{"image_size": 64, "horizontal_flip": true, "translate": 0.06, "color_jitter": 0.1, "num_classes": 2, "conv_stem": false, "nesterov": true, "orthogonalizer": "newton_schulz_5", "ema_decay": 0.99, "max_steps": 7500, "weight_decay": 0.04}
Rows from expert 1 of block 3, named by matrix and row number. Rows with one number belong to one neuron. Each number is 500 + 25 x the weight over its row's rms, rounded and kept within 0 to 999. All counts start at 0. Numbers have three digits each. After the name is the row's rms in percent of the matrix's.
# up: expert up (model.blocks.3.mlp.up, 4x32x160), inputs 0-53
# down: expert down (model.blocks.3.mlp.down, 4x160x32, transposed), outputs 0-53
up.0 139:548519475495480533509470536517470475488499509488488510498492460496454491478492510520482499473535481486493500504514576541466503494504514494494494503510508451479474
down.0 138:497495487500435438477504478461496507527470495458540516492495486526551520479520492461540487487487517505522491495465552463527513521438462489493526502510493471550489
up.1 143:535512504528459554486530487485549512486502493530457458521519510500512491486460491492471514439509555522478500511504500451474453500516452487511536551513521499523485
down.1 139:511503471497468496534514521466533494483504507476500501484505476512513493467536557446479489517473490488505477502471547473520487526482456491496513527520490525514472
up.2 073:500475495492465481480487536516491531518474463500472556509541486456489516508509483514485517525536473500510501518483549488490536458479537538509494492488505480460464
down.2 080:516479499498501475507513469510507430510475479463516483488544457498512490490504476557499475458488482502496498463517507511513496481489506490507508477485518506468494
up.3 060:510474472544498487494513449481493486517526497460494465523568513468482530456479514501489530496506467493522462506510549481460500470550487483505506506503517524494452
down.3 070:493548484489480502458447520538510524484472530523496491562468466462509439526484521466493489463520517519440507498495533436478525501504493507482466477487452502497502
up.4 126:491507532492558492465513503514448493516492484500528515476521486496457493500519513545499488479476527470474487482525485544489510477479518535478479500524519535486517
down.4 123:513474501531557514446517506534475501496504497453471497467487448493511521493527518489523533508486519522508510514438483471498505528452472505499505511509551510520485
up.5 131:501528488532446491475496483558504496562487473478530517492554494465457487475510521506485526485497498480524499508493498488471462499474494504502477529533507484488529
down.5 130:486448484523477489470519513490494530531485515478535501515474466520544494500511482514527516521486486516521512479485542494534510491458508518515511493507443506502490
up.6 056:455480537496479487445486522482508506484469496497500514521529532461499516497496463463482532508509504486510519519514501507490520493458535455480482499506526531505533
down.6 071:491526508500510497512522528493456486495523486495495437517501483492454547541532531547486539483496553518480454518488461524499495492505488490498493531489527519485523
up.7 106:543506487531493466515432512531486510482442489475502494489486491528463525467496568493482570483525527495473470441473497507502515495504508495522494556502506504450510
down.7 107:521491525497517545497518497501525473526513492511509481480490482500481520507515504536471474518528531484486455486500530501469492493488516454468512485465500489492496
up.8 047:495497511481511537452527487508457522513484500477473492507494508502536540496502484494487538493462524514509517506492534516510504490466488516523491470467520468504494
down.8 061:510512456492503501511506502517487518487510480526538532465518519453524503497493567470532478495509504528447490485512518499492509591516508512489492474531495520499484
up.9 122:503517471477460511536555485490498487507454479526554507500498522487465483471477534504464522511508526453488499543452558539526483524530494515525473524506530461450512
down.9 119:476490520495444465587506541473511528483459499468543503535474552478542496531510478491519455481486491491492492527505514500510492515482535468513505479487492525525529
up.10 100:532551502470502498488488515492502529505523495509488518484514445515486469488496501485489524515472507475489512475516529483496481478498467465512509511505506489440504
down.10 116:492521518492438525493506477484559500505480521462555505484527448509541499496519502471545500495509483520509493478516514508510502501502484472513522545509502504490494
up.11 093:472474486485440488479495485501464484474464484468491537512517472429477490492466522498439504500494498448489502537515489503486476527498534466553518527489481515502490
down.11 103:525497517506415511557536462522467512509517479516500494493473513491564519468508534467484479485520498435497476525484493493485519507514498483535505468489488515502524
up.12 080:500508505529553495430525494495493536542473504531485503537556531479509529489520521505470533507451550469511507511474520510464517531494533462502499499480473485478522
down.12 097:532497478518499516500464462460508520500536539508473507499465521470510499490538542501485507509496477479489529563464508478535504509478511504513549508462473508523498
up.13 109:518487469525468485472485519532495493541496487492498507477486485527483513495473502511508463483493500474507529561493474512497512533498482493513462476540504520485523
down.13 091:468480533467503481505485517547485532481501510437532509505508496506504539529499507467514514466502534503520504484494523510485514479458516477472492490502511545460512
up.14 046:511499497516513519489506496471447473515528529511484495466493466467446501451536483470499496515471488510520484525488493503527509461489528529524483497421510499490452
down.14 063:504497520487508454515504440481495488464508525504507510519521529459487462532543492504525481480490529503495494510524535532507544542502461470482481484534472507539520
up.15 109:499508506516445508506523462510532496479484518534566482526516479441498479519483500488522512496479513476514478518509533492540488500516484485517510502512510518527490
down.15 122:484518494497456494592498512521482485496486493477527504498464444507486515513523513546486462507510487507501472528466474479542503507477468517491468490492494477468488
up.16 082:514463491470503492494493504491478471503520504504574527516554464527516491516514515536503516476538532466495528529506429504464475506486509501478471523509507554467469
down.16 091:490509530502462502482495497524504497480489489532464521477458588512501480524466516508536523469486535469466515509494500523456536484512498461501477494482499509520464
up.17 110:497508502497465561430513454509502526548496505515467499534504516466486512484475478478504530478485524500507516461483534488512494534460473472459486541478539515497490
down.17 103:521502494500523515480466486492480494495530530491498476474531440537514515517484486493512496506504512484531504542475544504527479483533462491501545500488505518540469
up.18 049:456484516511506535467496532486521515510511510499497502480532503468490509557516539519526453508492521488503482462472447467526495505487520470482495515501495524494487
down.18 051:504494483493502524469486521473515474510527464448474515548529512465426545456482477517530488479498507461454539500503515501498505545489485526499454493527504470459475
up.19 111:473472514492468507494459524518482542483504499494537489492553496464466489507508458486495502506457543473491488514509548513528519483448481529494483479473526529545478
down.19 117:513491487497499510554520524491535512506509510456497529493487401487492527511502541508506488492516503480506496481511511502515487512506479517451529501513459485497497
up.20 077:482500479482485518458473480506494491497458490519493439494488479528517547476515514507494547445488526482490503523497515455498497499508507480489453515499524479518509
down.20 078:435485495525518528512551464510542488500495430516515482533502499513505476510514507475516467504459497503516503523518465474460484479500449533493511494508491539494468
up.21 085:489471514496471512477509497530529505491481489521526504455526488460553510481474488501491510472474507529525484530517520515486532539467553497487497526511491563512521
down.21 080:508505492488531515564516491506511511528515460494507511497515488533479504502495553516527451525500548496532469525493506489451507508513450467510489476480504526479507
up.22 127:515538516488516511508467478506523537549473532506500463517522534564470470494497471479508507492482485497479493442505560525527497506510508489501494531421534539488493
down.22 112:469512481469538503496512501500509500507516513497496523477497475530495539540503499567525501457506517540493450521556490479515526510466515490474485517466523475487497
up.23 070:459495483484477501416520489484531504495492519467492463498513434496519511496504491530560504501498513534481472511520567494541510515461503480488484531464522516503528
down.23 073:515497505490512540530506513482530476502487499524516533498540477500485560551507493481483485482481546502499468520488542496460440492524491482484552524463483542496468
up.24 059:518483506499518495463509517516502511431451538494472481547551494469490489525494521453495524489445503484472509475433501502524519492495523514510500528514490548505509
down.24 066:548505525496458536509507509499501507538499506493501538474468506522517536492524480500499494518500525529465485522509527537517478528512547521485529548522504502486541
up.25 169:496509574547506518457493522491512487488488513489553482504515504514480479533524521515499500497511529469505507481499475529483476486463468488501489565503544551477501
down.25 131:518496472513502467566522515474494507536486488466471489482501517510517495460523461452500508503458518501531493503490498480495521508424534504457497509500469500521448
up.26 096:501502506482525489415515514538484494512511490495479497491522508478519519484521499511535536539445494469519519490486452477516549497507511527461492491484516488488521
down.26 100:546536499502471464511531495467510476469472483504483495520485563466499494496507516462463509468477494488466500502471472483493499524512464499523472526491501506515519
up.27 087:473500485468506506472517501532461506492506534468525480494487487450514502478465458472479506473467519521497493535513468489528508500528541520507499483507496520536501
down.27 078:488504464501529521513509470517523459538522506559551540465489451545539505524461538521539492515476487479493501472525540502490478509488477532476476527472520527501480
up.28 101:488503517539402514560520495497490487470474472524552521495542502493492473511498491507463471461497513454485485545485481453495463480531500483539524493523519517487471
down.28 108:477483508468497509595490507493533497466508524493560482488512495507539525489490508483509482534529501514512493543501487527501495512462550500507513481490541491514520
up.29 115:486523508473473463501484466489514485540485511518583473479518442484519497510505492470469513517451519485497484490527545493550508531512498500520537511488490508550486
down.29 115:530501501508513493543495504518535478463504468501545525516423486465486509510496546516510458491552476467468476495459493483511461491487473511512504477502526490506545
up.30 095:485467503498486510431496466505477499475494515477485479504524490511504490545453504525523514520493527471503500502593501532473497504508537491506516493511500545491546
down.30 090:531507559520513531531490501507508512528502503500476492474542508505448463485519486508517504488472497519540503416479499497538523469557481461516498503484476466529537
up.31 083:488521536475498479498495491541502511481505462501494487535494523491457501487503494529492531446514486449479471505521448519517505497496563502514478498502478498511522
down.31 085:540467509543478545516506472475482535546484484484521507475520526538494514498504522491478491529486501507491503470484537518514445512500503466477516446508485511496496