From a checkpoint of a small image classifier.
Model: 64-pixel images, norm layernorm, num experts 4, layers 12.
Training: muon at rate 0.0042, 7500 steps, batches of 64, held-out accuracy 95%.
Rows from block 2 of a small image classifier, named by matrix and row number. Rows with one number belong to one neuron. Each number is 128 + 24 x the weight over its row's rms, rounded and kept within 0 to 255. All counts start at 0. Numbers have three digits each.
After each neuron's rows are labels from the 100 images, of 14976, where the neuron reaches its highest value: "strongest on" is what is common among them. Only what is clearly more common there than usual is listed. The data: telescope images of galaxies (Galaxy Zoo DECaLS).
# fc1: MLP up (model.blocks.2.mlp.fc1.weight, 480x160), inputs 0-159
# fc2: MLP down (model.blocks.2.mlp.fc2.weight, 160x480, transposed), outputs 0-159

fc1.434:140154111135122135134151163099064121116149140123102136103119094099135111095117097143093157119121113168176128107114096112136124091145110114115128126153141132143123151123112124159103103114120129140075109107116130154139150142089166122165104152120136138124106085116059142115158128170115171158096106150128118121121152158140119113155096164152151175172148113108145147100131134139171124125164122096148168091148175134145148117141099098102121079106128103138170116119123148106115146111119168
fc2.434:144101133140143106169134153110125121096123120123142099110089111144101120154142165151175107117182150165078118161086133121117138128142125134113092133126165119121140089129129139121098114157147133128113143092127146167148162113119142153147102129134120105108143149168127091138160125113122132156114078106093112121116151142092126141132191071098165133153145130096104149145101116125094130165134146123089122112120140154110136086141141143187135174124058102148096099131119138125128141113120162
strongest on: edge-on disk: yes

fc1.334:130150123134099153072119154133104170096098136115132092143114167144115161095089106092119133153082141189151133096128158100137119136146165145125126134137165106179134126184117122138130114134141112134121120148154088127121126093137157176136113092082115118152112166153122136109128111129130142141142068155116157123108085128138152108166152140089113103135137130120111140131105153145133125131121127146099125123122144153129163096102113174110128137148122155060167108133086090105115147117150146
fc2.334:115149101121113091173153143116135152126136111175123108141112162144108104111114121136101140127093109125104088168146145124148138128108132146135145109107105096163069095088136128127170137128129091154115136128145149133122130132151137121172118140129126108115158156158090165124133122085088121207113137118119130099164146129133142124105113124138158146135130123145144139098147161100135155136185122114129140144170170144138094147106078145180110156103089131126079105120155117094100096135088113
strongest on: bulge size: small

fc1.164:094118117079080092123119116105173147137151143118110136178100104122168113123158175086137119125096128158123128123090073124103091104136149151160143142127099115106152158168128118100116112118131117122154146162144138100134119135127125145141147109152107158135085141071150127117105143151141165102144156145100123107116162154129133142091143113125095104147128147123143128159098090151095155132127119077113145125119162118139117108152173176112103129116131162149132120143143121138149207124136104
fc2.164:139151108159158113142134161136142136139096103140106132083111134164102140097099113171091132121134167120081134144181116147147127109117092123120121100099160135136109101128153126135143142158109140107127160106118161108145153108110135098136145131144134123181137121188121185127155134061095147075119137151129141149164122124148099108156130141115125109132150136144108152081131192107132122127105155131108105110144099146152146123121102105134103133154141131104104119138125135138123042093109148
strongest on: roundness: round

fc1.202:132131145191111146120107131149137141111135154164118127148124106145081104102104111147102116154129172110117159095133105146132150114124084123109122187119155164137159164120111090132148101117071125139112123149105108129135129149139157132107152100171100103081142106104161132118153137172158156112120080141114120134097124077153118121099134133155133138150129148139131085168146176103152140152154070124140076092095121129128123136112116121134130132137129133171158122119088139164149137093139145
fc2.202:141135135106169137142101121160119107061113111095101110090141165133124160116139139129095136103100103186106069148142142116120115134115160137155154085121117136129100109133135125103153131147149127149150113146156159140156155113124119174138112128132143140101106137187083121101122131100136107137144146152123109128182151165086120108141152077118129145116084104141126178077108087110125152158102141124071130171117141148125159088143130130172126128127118132134094155130135130128135105117120129
strongest on: roundness: cigar-shaped

fc1.374:144132116158181106123121134096145110134086144111122135118098139087150142130097127159127121153122113119144128133131107087125157132160137108113126096139133122137176100166132143121159116179094112069120117122087173120140173150132121078147100143129110116144106112105173138175099112141081168126137102110112157134143115092153120148104123171145152158116108109105085124126109121106147132175133130150118111109107128139144104119167124131124107093122129153162145134125114203142136112138154066
fc2.374:177179131098156130105101082181103132126131125116105104140118100143058123136161138081085172116101141143141096168131129132143156108137145112102129161096145130162112140139166079109084124115139124150107124125124130137119112125126112147141093123144156181142158172154105170091144134109148118056111159117116151144139120130126131136132128115120128100113124131147118097147112144117111103160107125097088133087140131120131134110132129107161177131148136105123140116155157095122095111135160172
strongest on: roundness: cigar-shaped; edge-on disk: yes

fc1.452:126117107081182124087067117138153129118153108133148163137166134140064154117141134093142099120135170116147143135092134167123138122148083139121174156127135173150087151106089114139111100156122120117146124135141115119126087142112115094106167153107115172098134125095144120157135122133099095133121114180117141139137126113132100107135133111113142123156115136122072135144071104117133118086144156134119124100149125112078160130154116130188112126119141129103072137143118120161141108118119118
fc2.452:162160166108096159136114096140106086151085143124098131152131119137093159155135107139135093105151125091075071159140077133116145104129146129144121116137157100131123090120161147098118148121115112110121139111158156148155146092154127150151114119139122157151128136158099162122094121140136123135110159097121167147139119106102143107127166138113153151144164148128113112112161113129128125192128150131094150135093141138113173077153085122108129080134099148127141152100123151066162118128132111
strongest on: edge-on disk: no; bar: no

fc1.366:149131096174150113121132099142156108095171128127123113101141125089097141098084151145101113133134176164139143126145103094127134127151115130084150101147133113157161134138125123133124111152133138123103141146118087107093157117147160135162121144130143122117129131174126119068116125151183118092136125147173135144106162149148119147124154096117130114117121165144108136124162095110130109101069145112069154133147174089108088123125135162108135105117119138103159160108061141092146156124144135
fc2.366:115108167128160115108127089083098120158107126145090124127117124133149173093140178133147132182129137105168132159109149104139145092096123120149115139141113124108079157104104190107111133085105142118178140135120147124136178166131157087084097107117156127154112166091090126147168112082120152124096102120126132133124165136155149102142086137126146131134138105144114130161122115162132103154154135136144149136096112123164119108126122101149106137114134136143118177118143112129156081123118097
strongest on: roundness: round

fc1.262:129103103139125131127094136152144098156124117127150148120082096124123143115120162138143143164164151082133067107112131162093104155129116127106142124109158117158146146125140165085118110118087160155149150146089138130136155071123137095148117093147174100114118133112157105131121165122156139098074107152111118139146130161114132125117182125131125158133104102157118094145132128113129111099123171134114100093106111130148114135146143163176169126166154184108152129170106112131111150088147131
fc2.262:119158182127171130095134143162119158134109108100121130138107132128158105104183120171103140118103122166107127112159116173119098093116190141124126123118123115110100144125077169109123161146118155127110158092157131124117093150113147145117162137118084139163132072104121129122121102111096154103140160143146135150123124134126148149143089119151109116129130122091101144098176145116146141111144139141147131135087135152144158105138119133098120171117128104149126082129104146111131038107132146
strongest on: edge-on disk: no; spiral arms: yes; bar: no

fc1.305:137147119120115118115138163147137142080194113149161140133096088127104123142131140150154110154097100098136150111091142149131145116109145146123144130095084113115110149136149178160127146100112173130162115132128105158122176158143129110153160090103121121133126148147125133135152088126105129113070155150133132130148110127116160104125171100099116093162134134120122099125144098149125103130147133098133172120138170096132154107184144151135119125134134128175163172086053142104149134141129126
fc2.305:153131121144120119133117131159126152123099128109082140118122149140083120106128150153120151089136127172071115108106140141084053179128146150142121126125099177139111181121162070109115137131127175104141127129110138090148141118125117151092127181118146126169132126155155176116140153123108142106135122135121161118114155141096120132127117143128119116140123136138137098091128122141172117153170138143127132137117068153131106150120103122131154138073127109113154119126163082131122077098133086
strongest on: roundness: round

fc1.283:147136100119150107117115145111142101116075162121115131114141140150103098122109092147176115148169081112104142088139115121146154097117073132107179156091152123137113146127149102147141120132089154118142130147112115161111151165098099154132119129145112089100083141134162104088111146146153152150101162116112082135157154175148097134138105124089143127110114138150133120148127167129175138127118129154139128101075150104113123101109180131155131135145130156139130124113095147138114169118181102
fc2.283:139113146119121147141150123135110137124188093111097169129137167134133160127095125147136128145129116097154172125121182136082083129138152132149102066176117123140133135114095162124152099096131087160179110130134114082095081098127122103125084145145097123106149134117117136148125112104150138095133119170146149111052130117120131148130156109141138119116144121157158150101152106108087175168156130101123154122150100107117130136139086124124132121091134126135149116140114141133155123126095166
strongest on: roundness: cigar-shaped

fc1.109:123107154113180105117137166123114126133132128121101144115155109084077161081153118132062203138130135121122152134119076102162131130123137115088119129156134111172132135135117141135119125111100103100103095138134154125090133139112136092150091153144122153155095113154112185129166113135126097152084113134154103143149134068141096149132085139139175142123137156130140126129166141153126122114128147102176135129066121158146105149134149168114144117106125129104141145125123143140133120126160121
fc2.109:162136154123123117129125111144084144127165113126145128169111149134161116147140142115167089159138118215137142099086114169076135122130108120139150146114125137142152114121128096118128147129190174125160125137096093143099116091107089156104102159130166173170157154106107076093145145141117117147153134112104093122127086149134124093121175121115097098135131121146107096172125134079160106123111140122134114123117137139107123118129106112115173098144112144149121140114104142152102125134137116
strongest on: edge-on disk: yes

fc1.271:153144102150122141090153093178149128121132155172120124171102141109122140132097119115121113139099099103092147129104131148147102147093140125165152116133170142114173151175117137113113133113143146121146128130146141067138129132113108165132127088155127150176119162118118085115110141145103102111154135118132135137157096132160144128084121081109148116124146136108125168106126095133133163125118112146185126109086157104127105134088108163091125151113171159065127113128092111134153126075119131
fc2.271:103149148105092113172118159126102147134114137157140137153131123131108141115157108153109139154066084107127131147158177096139124133112098122121124147094154133094100106123138135105140170192146105154096180127154122152120170082167182117137146141082120146132108128157158133100110148103120157142101134129116139148152166114082096109114086114126104130138155132163128107140112130148094089130149177107131104138129153143117155113149114122147126134137115101141084128109163164119115080120115130
strongest on: roundness: round

fc1.30:073128164099142159106078133124103134083170118128099129102137111113149142114101111100124114116129177166149138097144160102123111165090152116104141148116123131158152120139140121182115139127133105142077109179137156153120112148133112123147124130126110102154111184120100107148112124146101117103147082140136154152109105177104129139079109187106109120123115115141157131126120140146086112107141145122084113114145124071119142144131128126136080141139095144087131116122140123158105184107116146
fc2.30:123097101105149128150092096097101102109124157121088124094145160187140100084116124124123160140132161117156096160098161133105139139136097128146117154158139139157111106126098132122118131111097105116171082097145135137094160160124083191155123100122107143078112097127131134175119086148133147131107123144135125102136147115145160104113140123120127103134153093147112139158114149158153138108169131186122095132145152100111117102127111100138127156132180138111119149161086136098161131142110140
strongest on: roundness: round

fc1.7:125147117136141111173131134136150112156118093120148120078117150096096128103159122149114132117127068107069111138088109116162147143157095132132097124121144131144136162096162120113067141128096129134163104135100130150137136066130126153142131154138148128156086144141097157129165127119123154058110124147162113192112132118137106123104122166158109129090125133129073122129120148138146092102167138149110118127103150150128109146129086135120148151127110109138136118094117135155097139157123075
fc2.7:083103110149182139098127091150124110128153095081113143105128126138133118140137142093138113153149148156131078152189108098110116116126169118133163083123147112132146147133097158101093142111137131093104134116118110131169108148106174129106105082156137196124101150139113125080136107090130122147177153121148139139152130156105096139142139105132157130175116137095146129112107125116107121109094158093080157125124100106121181090143142121154140130117144125107125134135144116151138087112132154
strongest on: edge-on disk: yes

fc1.342:117101114127133158170091136155102160137149076170123127147149118106126140113130118112100134120099143127127166126124126126126119105090100160141130139130114085139116134135113083089125119109134117125129052102129158124155176109143101092086142150123171119136121085168122076111094119137134127140119177148119124123110154158126128117083137101117131141126146110164147147139148162107148098188116146163121123151136134169147118161097087143130117139140141115093105148117127143106125193173159141
fc2.342:111114127134117186170141136102122099138125117119163135149147112082152097105145122102101095132110122082123105180148129139141151139127127139136141135109123152100121165178101157145124112130173102126064167153159121127162114124123126113125125108157122128150139116121127097150093115110143128090135111146153127152144115112145099152115139074166088125141090118114101145092126137155163116114180125113130116125124137122139135090127087215121124113149156152111126082166101150158124145165132138
strongest on: roundness: round

fc1.199:124163177119149148090105135096139129147101139129091108121148165131139070074130122112105149131129134119097148123122147130167105129132096112076161132093149160145163141179116085156120111152110123112106145165101118137151150150143119147171115151156136136156151159181112128143130129153119085125141098137140134154165135160146146139153185137128130146135140164149119171119097105074134108114135094113104115125124134118128115149135113090138091170131170143170125107115113100136156156119138165
fc2.199:099138109129170116061124180145131142123093112136117161098109136162121145177079133165108111149150117105104140138154175076120104114138127130151142102143116119113095172151134110155108108123106156139123097104139165143119119108156088156129098094161116152111130144135136092125136156125129111110133157150133184141164132152120152138153102111100136058108103078130103148142140126162118133156122104178146119125122141140128113145148120128140134130105152135148065141118172144116110137134090125
strongest on: roundness: cigar-shaped

fc1.236:112182134110151084121119145122120103095103123129145141110134088138135132104130164157140151159158119131102125157055072125110132091112091108079119151166092106134150128157114096157159144123117148113108121122110128117121137162108182176133117128138077104092091105131139060138137124118111136132109160111097132118102118160135117108149138140135154114158118133129146144164100113127123153175151103114135125103088160093109126115120149118155156135082136129133107169143137148121155172141132127
fc2.236:141097125112094149150158131111144138138169128117098148082145185092116106120124095168113137119107137138150121133174139154113071138131138179137100123140121129108121150159099123094122128148120164160121160086118116113131100116154090078113127156142164114137166185122110163069157127138130121161119103144124161129105160116124118097112147121112119120112157125139160139094151104117125133167106151137093169148104142161121112084096144100135117122134121120133121135108081181140139104081134134
strongest on: shape: featured or disk; edge-on disk: no; spiral arms: yes

fc1.277:146161149093124151123121143112111096138143118152152170130132080121141139109122149119098140108174181079116154116174121097122110154104142112100136107137108120124144188121097158125113151117133121124162113094091120151112161113124141112125134129156100120143122156091176152153121110076157089111131164094157157152159157153141140113106120146119137133121113075115127147135101077123114064140107115131104133108168111115064100137139118137137115118096135158164156122121151135145134107097140108
fc2.277:142077116141146153098144125130106127100143124118080111112118119133116107125169110147173092112121112139126102171099150168124140124146105152160135197101136127099143105106152137129138095138128142129127124117122140104152112114082122164103108119148091147150111169150105159134151114117131129153123142136126147157118148156097140156194147155090120087161108113067137099123108100146121131152137168122117139120156104135201137135120138135101119115154069079150125160119117125119112124089134150
strongest on: roundness: cigar-shaped

fc1.4:145164116134104119113127145158114112102127111118087138087145110093117120157141153159112129119105165117120157132124086150154147141120131164072130123089172084109131140150196128107177113098091106091096100118134128106131120157118152146162113108126107112167150116126168147109130113127112123137175124103122141151142136139092138161168099134117149154130163126109138157159150132128146170141115159110125095145123127141102122125165156182100109132116111098127095079149098123159123146070143113
fc2.4:121153114144167106103108144133109154107130141136149121160073166097130144097120112086156110100086131107107081110146147170110122139140110123153133133126094123132147160100082116136142113094169104158136092153129144174112112102118092129123121115113162122138115125136106127169128165125158120144172142131065125159123132121068165117109108150122134162107133136121123070090091109141099119166137136130110149135144148108151122110078143157125138153156162140149145140135151152139098156130178147
strongest on: edge-on disk: yes; roundness: cigar-shaped

fc1.119:130131116109136096089130113143117116143099116128159139155139118098138149126137124080089136172155131127104181125116111124134102133114107149172111166136145081089140123138161153106121137150121168122137104104090195093129143132138092118099086140085110123162139134142146069092135155155125103158087118152102175103144165132081116148106121138131128085129112139177158166160148099135130137102153134117173144156098108124139115120119143121124115121103136139138137126146166102136091118091143121
fc2.119:171128125111109155162119153133090147123095158150080148143137121139117082126153118174101142099128134098100161116096128118107176116120094109084139174159139127113083134091144132144104159136089138145100101137104132182144150129094116123132151097137118107118116158124149113128123119131139169141105115131147101155151104161116114145132138088133137110108156083153145122085118125160131180168126159166125112121119153144175126070149151152148139096110161120124103130120080155107131103126122119
strongest on: spiral arms: yes; bulge size: small

fc1.473:150136159139119139091121107093122103112162137155150129131095123105158084117181121121132135140141084152096135116113114101182114122106143096091121110160202158117164112158139135146146111110118104145118126124086124167115116146128135140162117143086119128132103096096120131104129129185109103139054114168103143146128119108140138140098140117122133138150145187145164116148083171111164113118138115118111140147123165122169111095144131122130095113124145082101152113139089109146122139105125127
fc2.473:107116120161134143115131161164103123105123084155155111105111128170093134133089117137108093118118119099103131094158149134111112105142097147120156100118097168116092136107119151136092124183142144127123116099141118123112162110153088144114166118150134139120104153182102117165089112140106143103143185099165181088140134126107136098151160141118137108108095090149129121129156127132122104172119127154139118178144101125172163176147149156159117124117114137113111087093142118122159130138120157
strongest on: edge-on disk: yes; roundness: cigar-shaped

fc1.50:097119119115144162138190159148113114164179136137109152116152136097121136099131105105122168150142093125133118134116107142121158150125151143160086121141134143157137119104126113099163104118099145110133086126120123108136162120134103110107132122174161073131118179123118136095133078126102162144134130124180115100112170141087158127108108140136136132116150084132130129110100114130102151151137190139172100123113124116058084140099123137108104099132119125149088122123102118124161135177109126
fc2.50:133152093141103087131150117121120132129129127117139129125135136131133101156139132150136103128075101139101062120119127121153130099125123151126137195120113114150145141125099176150101122164147100124111155061147104156118112113105151130139095090129097153143116165146161145154130134131101125144109122127100124114110125127121082174130167097119103142116128139089146172139136152108089116084142078137105108156106121124138163149104181122146142160171118145128147115169148167174098150116159098
strongest on: roundness: round

fc1.422:114143139141137107111168149079149204153147124110112146173135122112112126132099142138131121145143134131120137121135090140129121059134141150141101169172149145128089084139131137112114119174127124158130117083110101167124132133103089103100137156113134122157136158145130137091102087127109119094107160123135141117151121087108144128156133149082170152103154141143107129153151132105143123150161109145137111153067137097177120095136136167147112145128112134106147145126104172150143142087111089
fc2.422:086164144130100097103090103206139119128101120154118120107137151130107152148137105100110106082113115143142124098130075132143138159118146076184120138142140105120137106113114092148128159145130131131134162134185115128112131120160139136168127128125138115121141105105116122094173100144117104137159154148127131163127103089115108123139177117136132104106083135172129072141125077132136146123114142159122132121151140104111170170143119123124174135130067156110151152093141131131115109138127158
strongest on: edge-on disk: yes

fc1.38:129191136110163136094116118117141124079117113118109148143104156119133121119097162125112131167133170134153105127125154140119104062102132141138173165123175153115138130136155087125082100124084149094157123111142120106127157084145120125155104151167129143163124135120122112170129132120091155099139100089165159135135133120117121154141143096118131140094156167096093115156102117142144133157118124097141117129130149132177115091136093116110149095152151096128134097105165126109129185157145124
fc2.38:115201131118143174147140134151117130105117122058115098115122130151081168162107119125126091136126128108123082131145117148093148157117159127086119106136120118143107170113129140135131149146127127116085100144085150091134141109116123133142148172140139125096178153120142146112107154098161116095120126144120135109177095124163166088106111139162157110136118139131152160117094128129126125154111144150131136120152110143115124094148155087146129156152142105094065136150111119129169085149112160
strongest on: roundness: cigar-shaped

fc1.111:117162179098178092093125117131089114107117091139126168131120138140121112137087137137138112183130102110116124147128101158133138120175137089119152093139100097088158171145115113109121111160088135126143125142082119126156177115113133102106114108133109106095116164087140118134202121134117156138149095105132093139096162117145153144179131136109119140168138125162121115112156117137131154172152114136124144121111136140127105127162106138091115117105126136161154108189132147159136146148127108
fc2.111:183144084170138174111122113154163132126124139083102108114150147141066136143153118121131139083139134128084126116162097115146146100137124166110111143118144134137101103139161106125105120153150167136121098132145106129126123128142095129145109121146162170167143165143090149106097145113109092079098171155125140153120148126132109099106145133117157122098130124078137111152135141104139123143118105105073135125119132133140144095093143107171153131173117119133119140142166161132123073138100182
strongest on: roundness: cigar-shaped

fc1.340:110094105133100142111150142136112154139146128127126130148181135057127144112141121105101096113122105076129163179123137108137139110089137139100106114135105108139120140141115090132141133116161144126128070125137154134122111136140089116137110137104125102115149124171168053114141113131098119155151162133137121130125187133137117099125177132149137137127144147109143131111116174106123104197117121137095133148155122187135111165109128162151135108140121107106129123149127123113088201147132110
fc2.340:112154173129167153228101120097127128118105095165131121105190189103139116126132157153121122133102140087130132143113178153131121110149122146092104173074095144143133130153101109112122094121113116151122135125143140155147129069118122109103137119148105118148137135127100107117066160144135143125106141133136132137134134125142139199120161098107117116144124143128124155104116098092129132169160123117116093146124112148161127129146125151121136117141159132128122116125109125106108138081162114
strongest on: roundness: round

fc1.22:122108116140147123099122128146113130146106116144105163071161098110121100115134113137141141167136126118113136192100125132110125113134111127130132120148093111094099095137160075109118118103161190124131110099096162122133158137104162118115114180152170104143078115121138093107134075174128130167136118145145129121097135112112125142130079147109174175131142139155151157153120103135152126154112156146165155130127106152128126128118089148133114109093132131156151138077125176147104171141114126
fc2.22:157152132122130110173143154122123119102130122103208121121111094113167129114130131118117123117141081122109096143101142130182114148122140130118144191116116131145148130127100125171118144126099113129079178099115122133134118156125130110128165089119105094127139086145146119093153134115138146095101104137105130130135066149132116165101103107174135129138091159112103157137066137161112127135142123100107152132131147103130129112144136215146132124150129129106128076166127140133141147140153139
strongest on: shape: featured or disk; spiral arms: yes

fc1.399:161150154176151145121099163130094135136109149094154108100130103127113138157126127153136167142077119137103118084123093125136121115129147138130129158140119162121161142106133103147106145151168150108050121117057116104133122134167145110126134132101118113117157136119105160079149105156130144103135133095166159155154125124132114104091141127113106144152147126135166095174090155066199132151161118155107133142134126117125120149115141112150136141087130110151128145110122116127163149156147119
fc2.399:133157114091129143090146111136140135141123114143084149144087162133099169110111126112104126115129144144134111175158096152089124151137130106115108126138135161107098117151133146140131107145126096144107150146140144130132189124069100137147104103157154163134097147168120132130142102160104142097086173102100143156132138100150116131110163104135149098098114155102121123118145115120087123144086136082131146139094147146144161123140108089130142150141097177113117096137146187142134062113130169
strongest on: roundness: cigar-shaped; edge-on disk: yes

fc1.409:161114080145142082085119148094147119085132127144110146119144101107138157102139098133095107092107100136142132111083142125136108188114087090101150161131088132125129141136120124174132137090075088108141140115133165106153169180127156163137135144143127125120133069145116094144190104152128122158120116154137117142138152128117124134110168102115138148118151147129147171130180105137119121144133138117126117169150141162104129103117139148141100120135163142113122106085108160147104121150154119
fc2.409:124136113124130190149113079129095127103136153120163116123101168153152158117154168132122179125158111129141127182114091106124121106093159121105132113131139094100130132120122084138135160171133146132165115158130089128102120126133107122105090109109119144130138140144137118102083165122152115153146154094139162102114147123127070104143124119163177174101105134110095116135098134076145136150104118122109114081130166156147118116128123160168172146151104131159113129148145121102085098125133124
strongest on: roundness: cigar-shaped